config = dict(
    dataset='photos with spoken descriptions (Open Images, Localized Narratives)',
    embed_dim=128,
    encoder_norm='rmsnorm',
    encoder_bias='all',
    encoder_parallel_block=False,
    encoder_widths=[96, 192, 384, 768],
    text_encoder_activation='gelu',
    text_encoder_fused_qkv=False,
    text_encoder_layer_scale_init=0.1,
    init='xavier_uniform',
    grad_clip=0.5,
)
Rows from block 2 of the image encoder of a small contrastive image-text model, named by matrix and row number. Rows with one number belong to one neuron. Each number is 128 + 24 x the weight over its row's rms, rounded and kept within 0 to 255. All counts start at 0.
Before each neuron's rows are labels from the 100 images, of 14976, where the neuron reaches its highest value: "strongest on" is what is common among them; "colour at peak" is the nearest of a few named colours to the mean colour under the peak. Only what is clearly more common there than usual is listed. The data: photos with spoken descriptions (Open Images, Localized Narratives).
# fc1: MLP up (encoder.blocks.2.mlp.fc1.weight, 768x192), inputs 96-191
# fc2: MLP down (encoder.blocks.2.mlp.fc2.weight, 192x768, transposed), outputs 96-191

strongest on: text has "wearing"
colour at peak: red
fc1.711 [153 146 145 131 131  95 140 164 102 114 132 120 111 136 133 129 135 130 117 113 143 112 101 171  81 147  98 115 173 134 105 186 153  99 127 130 151 142 148 142 138  88 172 131 154 147 109 125 138 130 137 142 129 108  85 125  98 125 146 123 111 111 152 141 130  70 124 121 137  81 109 144 124 108 115 156 150 167 127 127 123 118 144  99 134 141 134 163 162 172 181 109 110 127 114 125]
fc2.711 [109 136 166 149 163 133 139 106 111 137 121 141 181 122 133 141 101 123 140 150 119 119 153 102 177 110 152 140 144 110  97 131 135 188  95 154 112 151 102 204 127 130 126 167 153 133 146 139 123 134  70 155 159 144 103  90 120 111 110 132  73  85  99 137 121 116 126 102 110 149 144 147 142 113 107 130 136 140 146 153  90 123 159  74  73 104 164 163 100 140 103 151 149 143 135 122]

strongest on: text has "wearing"; text has "man"
colour at peak: brown
fc1.754 [136 138 127 110 135  91 111 190 112 137 126 151 141 115 105 104 116 123 106 119 122 155 161 130 111 127 144 110 113 109 145 119 118 144 151 134 118  94 101  98 121 120 121 137 131 135 125 108 142  76 150 164 141 129 141 154 119 158 159  98 153  98  91 120 123 128 125 163 106 137 137 110 118 170 123  86 153  84  82 120  86 130 138  82 144  94 120 114 111 143 131 133  96 154 110 191]
fc2.754 [101 123 107 132 140  95  90 116 126 109  80  94 126 168 159 168 169 167 128  99 108 120 137 161 115 110 124 164 142 108 153 119 133 128  97 117 148 147 142 127 122  96 134 117 147 117  77  95 136 159  90 102  54  84 114 107 121 145  82 104 156 121  96 106 136 127  91 125 142 160 131 133 144 153 114 129 111 115 159 143 123 160 111 121 117 123 134 132 134 132 115 136 126 113 165 101]

strongest on: text has "red"
colour at peak: red
fc1.529 [111 100 126 133 134 130 173 168 147 145 127  68 147 121 152 134  98 166 139 104  97 117 150 137 102 150 114 122 152 137 128 166 174 130 135 139  93 150 151 134 118 116 151 124 120 187 142 138 153 129 161 152 155 142 121 106 124 158 132 116 168  81 137 109 118  86  99 129 142 133 141 132 140 134 116 125 144 115 171 156 149 101 155 134 129 117 131 140 160  83 162 112 160 169 106 130]
fc2.529 [128 123 144 131 123 142 144  96 105  91 111 119 120 136 121 131  98 150 100 131 167 139  91 147  97 113 134 105 134 127 131  80 119 140 170 136  96 108 104 143 139 191  98 172 147  88 124  75 150 118  75 113 105 143 117  92 138 105  95 145 107  93  78 110 121 135 127 148  94 115 140 138 131 119 107 125 126 129 106 135 121 139 133 110  86 143 112 119 100 171 102 122 127 138 102 119]

strongest on: text has "holding"; text has "man"
colour at peak: black
fc1.502 [118 129 127 150 142  79 160 106  97 142 114  96 105 158 138 133 145 128 130 107 101 165 141 146 148 158 129 130 117 147 119 144 120 132  90 116 132 131 137 147 142 118 107 133 131 108 142 157 137 129 115 124 106 109 182 125 145 163 110 172 136 181 170 114 170 125 116 119  89 113 170 142 128 158 160 159 100 145 130 134 143 150 123 142 145 139 124 154 185 117  93 162 113 116 110 132]
fc2.502 [142  93 146 180  93 113 102 112 111 138 116 114 103 146 131 135 153 120 101 114 114 112 165 103 120 103 157 149  81 138 133 115 159 100 116 104 163 121 114 177 145 142 112 150 106  90 120  93 151 133 115 142 164 184  94 122 145 119 107 102 144 135 108  92 185 142 153 123 153 135 131 126 101 153 139 125 142 136 113 152  94 107  97 109 124 109 169 140 121 131 154 121 116 153 106 152]

strongest on: text has "black"
colour at peak: pink
fc1.498 [141 117 151 158 122 126 120 169 107  92 153 162 104 115 139 139 165 137 101 153 153 125 145 140 109 135 142 138 150 123 147 126 143 139 136 146 131 132 126  92 172  77 120 140 107 122 177 127  85  98 109 143 120  84 163 128 142 127 185  94 120  88 127 129 148  97  97 110  97 118 109  89 102 147  89 181 136  91 145 158 145 122 143 118 136  82  89 124 111 135 143 122  85 122 128 146]
fc2.498 [138 165 131  91 140 148 115 151 156 128 120 116 153 103 122 139 141 109  73  98 120 148 144 106 123  64 132 130 137 139 170 119 106 126 113 125 137 119 114  99 101 140 135 111 157 110 128 120 201 134 110 137 113 148 106 107 134 138 125 116 125 127 139 111  81 165 142  89 156 108 149 156 155 136 145 116 110 148 137  76 128 140 128 159 137 136 122 121  98 144  79 162 111 100 169 153]

strongest on: text has "sky"
colour at peak: blue
fc1.48 [157 102 146 171 126 107 129 127 112 133 108 152 125 128 120 162 117  99  72 181 152 135 107 103 151 120 146  94 135 178 131  82 101  95 119  93 151 148 111 108 152 131 132 110  95 115 120 129 169 126 140 116 120 127 157 116  87 144 110 179 111 103 189 129 131 140 131 124  94 174  83 137 102 108 141 122 135 117 117 117  90  81  94 168 157 121 159 117 131 127 138 139 105 152 107 110]
fc2.48 [143 134 142 147 167 126  89 133 146 123 114 108 131 182 172 146 109 160 144 122 129 117  82 109 111 131  93 131  76 127 136 112 142 148 161 142 133 128 155 162  98  98 134 125 174 140 134 172 108  59 120 121 163 146 115 107 125 120 126 106 139 182  98 134 142 129 118 136 108 152  70 167  90  84  85  99 157 117 143 107  60 122 110  97 122 149 114 170 119 124 136 151 125 111 114 118]

strongest on: text has "wearing"; text has "man"
colour at peak: grey
fc1.322 [116 146  94 144 142  95  88 119 114 111 156 130 145 178  85 151 142 103 121 129 138 106 176 134 135 126 136 126  91  99  89 119 157 135 150 110 138 127 158 103 135 141 165 109 103 121 173 133  90  92 118 125 120 142 136 131 155 163 145  92 131  95 128 108 155 133 112 110 124 153 165 122 146 159 105 110  77  64 140 107 141 158 150 117 133 109 123 125 106 137 134 127  87 120 129 116]
fc2.322 [130 132 120 157 174 115 100 157 131 154 146 115 134 162 147 164 125 156 145 137 103 146 143 134  80 102 126 159 126 126 168 126 135 120 140 121 111 133 123 100  71  97  91 134 119  83 105 119 138 156  90 128 137 150 114 139 141 136 129 131 140  90  72 136 107 181 129 105 155  97 121 118 125 132 102  82  94 105  94 103 138 166  87 110 128 176 161 141 112 165  79 139 104 122 130 148]

strongest on: text has "holding"; text has "man"
colour at peak: black
fc1.530 [ 94 110 173 138 158 106 111  89 116 118 117 116 136 156 140  67 134 100 157 127 134 127  81 188 133 104 154 151 130 120 145 128  97 120 153 126  98 108 135 141 134 116 107  93  93 111 171 145 118 146  93 118  97 131 146 133 152 133 153 169 161 141 132 134 148 113 121 103 128 126 160 154 203 106 147 126 143 131 151 111 116 127 124 107 168 193 154 106 134 147 116 125 122 134 107 134]
fc2.530 [119 142 151 120 116 142  98  64 107 124 121 110 102 138 158 166 151 167 111 123  99 141 144  71 135 113 165 127 134  96  95 158 127 139  93 128  83 120 132 179 142 130 126 169 165 165  86 115  97 150 106 135 137 129 137 120 164 125 137 117 113  99  93 134 157 129 152 116 182 140 125 103 119 148 138 139 132 148 117 171 139 101 118 141 122 165 122  87 140  73 151 105  85 114 124 125]

strongest on: text has "red"
colour at peak: brown
fc1.358 [127 127 110 141 161 159 145 126 110 109 113 136 111 155 106 107 147  90 136 149 122  88 118  81 103 156  92 102 154 123 110 125 119 107 159 126  91 161 103  98 109 172 163 113 149 132 114  80  79 115 105 122 145 123 134 165 119 138 168  94 129 127 123 112  86 143  71 128 136 108 159 101 173 115  97 146 140 142 124  82 136 150  85 129  91  87 144 123 104 132 150 151 156 143 119 137]
fc2.358 [124 134  92 115 124 120 122  97 116 125 144  93 113 103 118 148 139 118 143 120 108 140 153 114 159 125 123 145 105  96 120 105  65 127 133 101 134 126 105 112 139 117 192 189 109  66 136 164 121 159 144 140 139 145 120 145  90 101 118  95 127 145 142 111  93 104 137 148 115 150 123 144 139 144 147 160 116 117 138 138 128 100 117 100 135 105 103 159 102 125 129 155 136 148 145 100]

strongest on: text has "red"
colour at peak: red
fc1.35 [ 99 135 110 140 143 133 127 169  96 103 134 134 117 144 146 154 109 118 106 172 123 141 108 124 125 141 127 123 152 138 138 121  97  99 110 146  93 191 148 116 143 107 161 113 125 137 154  62 141 144 127  96 116 161 115 145  98 117 169 101 127 118 146 151 138 123 100 137 112  94 127 104 135 119  88 127 146 172 137 105  90 101  89  97 144 142 164 125 115 146 133  75 140 136  84  82]
fc2.35 [119 168 119 143 155 131 118 126 122 150 116 151 125 127 156 176 102 140 168 115 154 132 115 129 146  83 132 124 124 104 104  98  87 156  78 125 137 121 132 172 164 147 156 166 139 144 139 150 117 161  99 162 166 137 112  63 150 140 102 113 101 128 114 118 132 110 126 118  91 168 144 180 112 137 132 135 113 176 154 118 118 126 115  87  83 114 121 170 130 105 111 192 117 149 133 124]

strongest on: text has "trees"; text has "grass"
colour at peak: grey
fc1.576 [141 148  73 148 125 104 177 125 134 120 167 149 108 144 126 154 135 100 130 140 138 134 139 175 111 122 133 129 106 137 115 137  94 133 113  85 164 114 109 113 153 140 152 135 133 110 115 124 105 120 114 120 106 135 126 130 153 125 174  86 147 183 168 116 121 133 100 146 142 149 154 140 109 168  71  85  91 102 137  90 112 176 149  83 114 159 117 144 105 129  96 175 113 120 133 122]
fc2.576 [123  83  96 137 163 108 107  85 128 131 133 132 141 141 110 100  96 147 143 109 140  96 179 138 146 147 156 117  44 140 105 114 153 139 147 167 114 119 134 101 118 134 155 132 122 149 123 126 136 133 134 116 130 118 104 140 160 132 115 149 151  90 105 122  89 100  71 153 133 134 151 114 191 136 133 113 132 142  84 122 158 123 111 124 124 156 155 131  92 126 115 110  76  97 114 127]

strongest on: text has "sky"; text has "trees"
colour at peak: white
fc1.67 [123 102 138 131 124 104 113 120 149 142 113 164 135 130 112 162  84 117  48 139 112 139 121 151 129 115 156 127 137 168 110 112  90 127  84  97 132 127 112  82 137 133 153 153 109 113 132 134 142 139 105  79 129 125  92 118 159 120 155 153 132 117 134 167 145 158 184 152 111 150 152 120 100  93  73 121 143 123 102 126  72 157 137 140 103 141 143 174 140 113 125 138 117  97  90 122]
fc2.67 [184 149 182 147 126 122 113 187 167 113 143 128 115 137 151 125 158 125 180 129 141 154  88  99 121 111 113 114 157 152 102 135 133 155 125 124 152 125 126 129 130  99  95 158 159 155 131 142  86  97 114 124 137 141 167 198 164 152 134 133 121 131 105 141 112 138 106 156 113 123 115 149 157 105 136 111 127 144 157  61 143 164 137  66 109 163 121 145 150 156 104 114 106 128 162 150]

strongest on: text has "wearing"; text has "man"
colour at peak: grey
fc1.328 [134 128 130 191 170  92  90 113 126 119 121  97 135 171 117 129 150 106 137 130  77 163 169 153 124 137 126 146  91 130 153 159 137 120  81 144 135 103 131 122 154 136 131 113 133 104 135 131 116 131 108 147 106 131 173 123 140 151 120 166 134 156 147 129 137 106 156 130 105 127 165 152 111 119 126 121 121 121 135 121 144 154 121 101 145 135 154 110 153 119 108 107 112 118  93 112]
fc2.328 [187  94 113 149 100 100  93 116 124 143 121 112 102 158 107 147 183 127 117  99 143 114 162 109 129  84 137 155  90  96 126  94 143 106 124 114 119 132 111 173 128 101 128 114 125 108  83  98 147 111 105 106 150 169 120 141 177 114 133 147 172  93 107 138 150 105 143 102 107 152 140 147 151 160 126 138 121 115 112 121 101 126  91 114 139 161 144 131 147 139 113 121 125 117  87 143]

strongest on: text has "holding"
colour at peak: grey
fc1.726 [150 152 165 131 136 105  65  99 111 103 106 108 109 144 106 189 115 138 126 101 116 106 179 142 107 136 137 160 120 109 113 143 145 108  72 152 149  70 103 109 137 115 173 160 143 115 147 130 120 103 128 129 121 123 113 150 115 167 141 123 146 104 131 149 146 108 119 113 160 128 141 127 116 143  73 143 113 107 135  99 133 144 172 126 115 168 153 161 112 146 118 142  89 103 143 145]
fc2.726 [113  87 120 150 165 124  88 134 157 148 135  99 134 173 124 133 125 145 125 123 126  96 133 106 123  95 145 127 101 118 157 118 159 161 182 133 113 159 137 157 107 163 145  89 143 116 118 120 159 137 109  69 144 139 112 130 186 116 126 127 134  95 120 135 120 108 102 141 111 151 147 161 132 125  98  95  99 157  92 138 110 147  82 109 117 154 180  90 150 130 133 113 118 115 107 135]

strongest on: text has "trees"; text has "plants"
colour at peak: brown
fc1.142 [ 90 160 134 113 109  83 138 108 182 111 132 132 106 126  98 168 135 110 114 133 126 124 102 103 146 121 117 113 130 181 127  80  78 100 121 135 155 157 111 148 144 132  47 122 140 159 113 108 159  90 137 120 142 131  90 136 151  97 145 148 130 138 136  97  98 142 108 118 109 116 125 129  74 123 172  88  93 143 111 144  78 142 134  89 135 139  99 158 119 137 122 154 143 124  84 121]
fc2.142 [152 112 105 131 157 170 142 136 114  89 158 115 135 112 141  89 135 119 112  89 115 105 153 178 123 160 163 114 102 103 168 125 132 114 130 155 115 147 107 157 134 109 143 131 137 117 148 107 135 146 145 130 146 147 173 108 135 105 120 129 167 123 113 198 134  80 138 149 174 152 160  89 162 138  95 131  98 105 118 128 170 152 117 116 108 136 107 116 146 142 126  96 127 151 158 143]

strongest on: text has "holding"
colour at peak: grey
fc1.27 [130 172 162 146 130 111 108 100  99 132 115 156 111 155 144 100 144 134 147 127  91  86  91 136 157 114 135 132 131 140 132 131 120 115  96 193 100 139 160 140 151 105 135 105 125 148 191 143 126 166 102 151 110  93 154  90 106 181 138 140 170 145 144 135 189  83 136 126 125 141 172 153 163 111 125 145 143 130 107 110 106 156  99 139 132 142 155 129 138 106  95 146  85 107 112 147]
fc2.27 [171 144 152  99 158 146 141 136 145 140 107 152 109 108 102 113 126 135 112 103 115 151 141 130 136  66 153 134 144 124 143 117 150 139  98 135 153 134 123 162 113 147 133 138 139 151 114 110 113 135 101 104 144 121 120 139 128 115 148 187 104 119  60 134 124 164 187 141 180 136 114 112 120 152 183 148 137 100 120 150 149 151 150 125 169 184 118  85 198 126 134  79 115 164  94 125]

strongest on: text has "trees"; text has "grass"; text has "ground"
colour at peak: grey
fc1.143 [131 129 120 127 109 111 166 120 131 105 154 160 117 135 129 161 124 113 138 145 128 121  87 107 168 150 125 134 119 161 129 125  73 122 119 117 150 118 103 113 158 128 113 149 103 139 100 146 116 109 118 138 124 102  56 154 126  99 145 115 104 152 179  53 122 110  92 160 125 119 109 116  93 148  99  91  83 136 156 146 108 141 151 109 102 198  95 141  90 191  83 140 134  88 123 134]
fc2.143 [106  83 111 120 145 142 142 128 102  98 136 137  98  95 156 115 130  94 115  59 146 116 168 167 104 178 174 118  84 129 140 137 155 112 148 146 123 140 132 150 142 127 152 160 143 135 121 128 149 170 123 138 129 173 176  92 118  94 130 146 153 120 108 195 141 106 117 154 144 160 162 109 133 171 128 121 144 136 119 133 165 137 110 108 106 127 133 131 124  96 144 101 111 108 124 122]

strongest on: text has "trees"; text has "sky"; text has "grass"; text has "plants"
colour at peak: brown
fc1.153 [130 170 150 140 115 103 125  96 117 122 150 153 120 127 117 142 134 143 133 133 126 154 119 103 126 172 113 122 137 160 116 125 104 108 131 138 140 153 120 138 111 140  93  96 146 185 117 119 165  68 186 148  98 112  88 138 130 105 135 116 134  81 130  99  68 121 149 141 115 111 145 151  77 112 109  77  94 166 126 131  94 146 146 113 126 147  95 148  86 130 137 154 125 117 116 111]
fc2.153 [131 132  89 101 144 150 133 147 113 142 136 125 103  81 125 112 158 104 131  78 142  86 116 178 124 119 148 146 123 107 171 122 123  89 126 117 114 121 113 107 134 104 157 137 130 130 140  86 148 150 102 124 178 147 194  87 124 105 127 149 156 138 129 195 190 105 122 134 125 134 161  94 140 163 102 145 134 102 140 128 113 119 114  93 122 131 118 125 158 131 148 118 107 124 145 128]

strongest on: text has "sky"; text has "white"
colour at peak: white; pink
fc1.240 [125 103 140 152 133 127 102 155 147 120 134 130 145 150 161 140 113 132  84 132  96 133 135 133 116 106 165 123 144 133 103 131 129 118 134  86 133 106  67 134 105 151 132 129 147 144 154 128 113 163  98  98 114 135 126 116 120 148 154 132 122 136 123 103 117 126 106 115 162 139 147 143 112 102 120 104 153  97 115 147 106 127 142 116 136 131 161  97 110  70 135 101  81 134 131 131]
fc2.240 [173 132  82 114 145 122  96 165 141 117 155 114 121 134 136 102 139  91  93 127 128 121  93 108 115 136 136 110 131 113 100 119 127 122 129 137 145 133 139 137 167 119 124 170 108 130 105 167 133 101 140 121 139 165 157 159 173 130 123 149 112  95  91 181 132 140 137 135 109 129 118 152 128 101  91  96 138 153 152  61 132 180 120  75 113 133 116 150 113 133 123 110 119 138  97 155]

strongest on: text has "holding"
colour at peak: blue
fc1.525 [124 114 145 164 145 105 123  81 103 122 130 132 142 170 127  78 149  90 143 145  85 118 119 128 106 156 125 160 108 162 143 167 134  78 113 117 135  94 121 160 143  96 131 122 180 124 157 126 134 149  91 123  91 127 155 105 141 112 116 192 160 161 125 125 145  79 120 135 131 131 154 133 124 123 140 147 109 104 148  96 140 152 135 109 135 133 143 146 157 108 101 114 115  96  84 126]
fc2.525 [182 133 105 182  96 118 109 118 124 122 121 130  89 112 114 160 150 148  82 115 108 147 150  83 113  69 169 152 137 113 162 158 139 129 128 148  89 126 107 174 129 100 113 134 131 140 106 113 142 144 104 130 160 138 124 146 172 114 162 121 156 101 127 155 149 122 164 128 149 126 113 133 143 152 140 149 147 120 110 146 109 124  99  95 137 141 118 107 142 108  99  78 113 117  82 117]

strongest on: text has "trees"; text has "sky"; text has "grass"
colour at peak: white; pink
fc1.607 [ 74 115  86 146 101 127 148 151 134 134 126 138 122 134  82  96  57 159 125 138 135 110 166  87 107 102 139 150  98 163 115 139  93 173 168 129 151 113 118 143 103 166 112 164 145 126 163 141 160 175 142 109 179 125 120 120 127 143 178 132 102 107  80 144 119 143 124 106 135  82  97 134 116 163 130 137 120 143 109 150  86 123 125  98 157 124 159  86 153  89 163 150 141 149 146 148]
fc2.607 [166 170 149 117 135 107  93 123 127 123 134 119 134 126 165 130 157  97 115 126 110 112  54  82 122 138 143 102 123 117 126 100 160  89 122 107  92 171 145 140 181 143 167 116 100 107 116 154 140 144 118 149  88 122 147 148 131 113  96 139 178 143 107 157 130 133 145 138 169 133 105 114 144 133 144 136 115 124 128  55 144 139 111 121  94 101 120 119 107 117 105  92  93 118 110 165]

strongest on: text has "sky"
colour at peak: pink
fc1.527 [ 90 122 136 141 138 120  95 127 155 151 105 113  87 124 171 129 130 104 102 140 123 142 106 133 173  94 108 101 109 103 149 104 132 143 114 129 159 117  88 105 167 108 114 154 139 130  83 119 172 127 111 132 114 134 124  88 140  95 135 149 153  99 144 118  98  98 138 113 121 143 105 153 108 152  58 149 124 132 127 109  80 153  80 134 141 154 126 118  95 117 126 120 161 130 126 132]
fc2.527 [164 146 163 110 139 160 115 123 162 118 145 122  79 111 108 141 111 140  91  93  85 124 148 101 133 123 147 138 134 117 159 143 108 141 119 144 118 138 122 133  70 133 113 140 174 100 134  96 105 121 146 140 147 123 137 173 122 168 169 129 144 165 107 130 159 139 149 140 100 164 144 119 106 105 118 139 136 110  74 111 133 102 150 114 130 136 181  85 172 134 120 107 142 107  82  97]

strongest on: text has "wearing"
colour at peak: brown
fc1.625 [126 128 131 158 120 120 103 130 129 133  98  97 150 158  85 144 168 103 143  90 134 160 153 146 122 101 168 135  96 147 114 117 112 123 113 153 117 116 122 100 147  99 147 105 127 137 137 138  93 112 110 143 125 139 159 101 134 170  96 145 148 139 157 118 145 121 101 128 117 116 140 119 100 122 163 139  82 141 155 107 118 140  94 106 116 175 119 122 180 137 135 140 145 141 133 135]
fc2.625 [109  96 175 125  99 137 120 128 123 145 127 138 103 143 174 142 140 144  98 131 126 125 144  99 144 105 152 162  75  91 159 134 167 113  97  89 130 145 120 145 153 157 100 147 103 119  51  65 129 120 128 126 158 131 119 121 145 140 140 139 128 127 126 125 147 146 156 146 147 126 104 152  84 145 106 143 137 126 124 154 112 129  79 128 123 143 142 120 132 141 131 150 134  86 126 138]

strongest on: text has "trees"; text has "sky"; text has "plants"; text has "grass"
colour at peak: brown
fc1.113 [154  99  97  99 171 117 121  97 127 160 154 166 160 127 104 133 127 145 174 121 128 126 154 143 137 158 179 136 149 124 120 133 140  95 104 111  82 131 115  90 143 172 143 137 141 155 161 135 170 127 127 107 118 115 150  97 113 125 123 155 134  99 121 144 114 143 123 117 117 130 152 192 117 126  71 130 160  74 106 160  95 106 125 116 161 111 114 143 114  91 125 173 132  99  78  74]
fc2.113 [143 153 115 110  99 181 126 173 138 114 112  95 109 132 145 105 120 114 104 109 154 113 104 137 121 111 119 126  96 129 131 134 108 149 147 115  97  98 148 144 120 132 155 109 157 142  70 105  81 126 132 145  97 106 118 126 144 138 104 138 138 166  94 135 133 132 148 133 139 114  98  82 176 113  91 136 146 117 117  90 109 148 175 136  90 121 125 159 145 148 106  80 121 130 171 136]

strongest on: text has "red"
colour at peak: red
fc1.509 [155 125 128 117 120 150 139 124 134 140 108 152 143 115 161 117 117 148 113 155 134 122 164 119  89 142 103 132 185 122 122 163 171 140 162 160 120 129 154 164 111  85 147  97 135 142 140  80 141 121 116 167 138 146  75 110 111 151 160 119 129 132 123 126 132  84 127 158  94 106 158  86 138 145  68 126 121 137 144 174 135 126 138 128 130 135 149 156 132 137 158  85 160 117 137 154]
fc2.509 [103 155 167 116 104 145 162 105 145 123 135  96 110 109 114 123  52 106 131 127 122 122  87 140 148 102  89 145 152 131 115  97 101 152 129 121 126 159 119 134 161 155 147 124 148 146 140 145 119 113 122 105  93 129 136 105  86 111 137 139 111 158 125 111  90 147 140 112 142 102 148 138 113 116 121 149 101 157  93 117 126  81 121 105  92 116 110 146  66 124 157 142 128 143 139  73]

strongest on: text has "sky"; text has "trees"; text has "buildings"
colour at peak: grey; pink
fc1.365 [121 114 131 135 104 102  69 103 106  86 115 114 111 162 122 107 106 160  93 143 111 120 137  66 112 113 132 143 125 100 117 138 122 112 149 114 170 157  99 118 123 121 117 109 145 141 130 111  99 171  83 102 132 107 104 116 121 146 148 152 120 115  93 136 128 108 105 119 101 119 137 144 114 143  98 124 145 123  85 139 133 130  80 156 162 147 150  98 163 118 129  91 148 137 154 113]
fc2.365 [158 152 159  87 142 104 132 166 120 141 109 117 139 130 141 149 158  80 128 118 104  98  68 113 150 110 127 118 167 138 138 142 178 144 117 148 146 170 140 132 139 141 103 122 106 121 129 152 182 131 167  99 118 161 130 134 152  87 125 120 128 182 159 125 116 176 119 110 100 127 114 122 106 123 143  90 135 135 114 120 140 188 185  58 130 134 130 158 155 169 113 123 104 124 110 131]

strongest on: text has "holding"
colour at peak: brown
fc1.705 [141 103 137 133 117  98 151 176 147 150 166 146 152 198 139 119 149 153 169 117 112 152 141 134  99 119 105 151 110 110 142 118 149 151 127 136 123 135 129 188 158  87 101 152  73 113 164 126 149 131 107 130 129 130 176 126 164 141 104 147  90 146 161 147  96 122 116 114  87 144 115 162 130 113 155 140 119 150 132 104 111 119 123 118 161 150 126 168 148 156 119 129 125 139  94 148]
fc2.705 [113 170 109 138 113 145 119 102 128 129 114 109  88 100 117 131 135 151 129 120 113 134 116  98 135 120 180 128 124 147  93 131 144 116  82  98 104 129 114 108 152 140 126 157  98 101 138 107 139 112 138 142 140 196 108 155 141 100 127 108 132 135 107 115 148 120 143  89 173 123 163 124 110 161 138 158 137 128 109 133 111 139  83 166 147 128 153 110 124 144 130 144  99 136 137 169]

strongest on: text has "trees"; text has "grass"; text has "plants"
colour at peak: brown
fc1.256 [125 131 157 121  98 100 151  94 138 143 106 131 151 125 114 166 187  69 132 137 157 124 127 137  96 192 110  92 113 141 128  90 120 124  74 169 138 131 127 174 121 137 121 150 127 165  93 116 170 109 147  99  76 111 149 137  93 118 107 120  90 130 123 118 116 142 114 112 150  89  82 124 140 128 182 140 152 150  86 141  94 148 153 126 142 120  99 115  92 134 126 148  99 155 115 155]
fc2.256 [136 102 105 129 111  91 117 136  88 101 160 112 157 128 119 133 134 135 123  97 132  98 136 129 116 110 167 118 115 106 194 120 107 130 131 160 113 142  97 123 107 149 136 104 136 120 159 129 156 162 143 136 147  95 158 118 133  89 144 137 163 159 144 127 133 101 124 133 104 145 149  87 114 145  95 146  85 118 108 122 149 137 113  89  81 111 160 163 128  80 178 159 136 122 136 140]

strongest on: text has "sky"
colour at peak: grey
fc1.290 [127 121 146 155 130 145 125 151 131 118 171 112 187 137 124 163 125 125 134 151 131 115 122 141 124 132 157 139  93 134 100 147 101 137 139 112 116 128 159 145 127 123 161 148 156 118 121 111  86 151 126 124 129 106 135 162 117 135 106 131 123 128 148 120 114 126  89 122 130 133 111 131  53 101 121 127 137  69 105 116 117  92 140 152 104 112 147 112  80 139  90 171 137 167 142 181]
fc2.290 [134 135  91 100 150 160 148 101 168 152 129 150 142 129 106 112 110 132 115 151 132 130 130 118 121 150 125 114 114 126 113 124  98  80 164 147 115 117 111  80 100 164  98 100 117 110 139 131 113 127 112  96  97 118  90 119 120  90 114 147 118  90  94 161 118 140 160 148 160 134 117 135 144 154 153 141 116 101 145 125 169 154 113 103 117 132 103 136 112 130 141 104 107 145 140 111]

strongest on: text has "sky"; text has "trees"
colour at peak: pink
fc1.724 [147 111 146 153 149 112  93  84 131  97 104 102 141 110 138 146 118 120  88 157 142 100 103 150 138 103 147 129 124 137  97 114 112 113 147 133 130 124 114 119 124 122 133 114 140  94 135 135 140 164  94  88 108 139 124  77 140 128 142 140 120 140 159 116 118 164 158 103  95 161 157 108  90 138  76 128 135 101 117  99  72 154 106 108 177 174 160 134 112  72 118 106 126  99 120 111]
fc2.724 [162 157 132 117 173 142  70 184 142 158 149 146 115 148 134 138 111 126 101 103 126 145  90  70 129 110 136 124 126 116 148 118 126  93 114 152 148 136 112 137  95 139 145 152 141 127 148 161 133 118 127 127 180 158 134 156 191 144 162 148 127 121 117 162 169 149 142 118  89 162 111 121 115 132 100 130 132 124 105  60 162 147 109 105 139 139  81 149 147 123 137  90 131 137  97 138]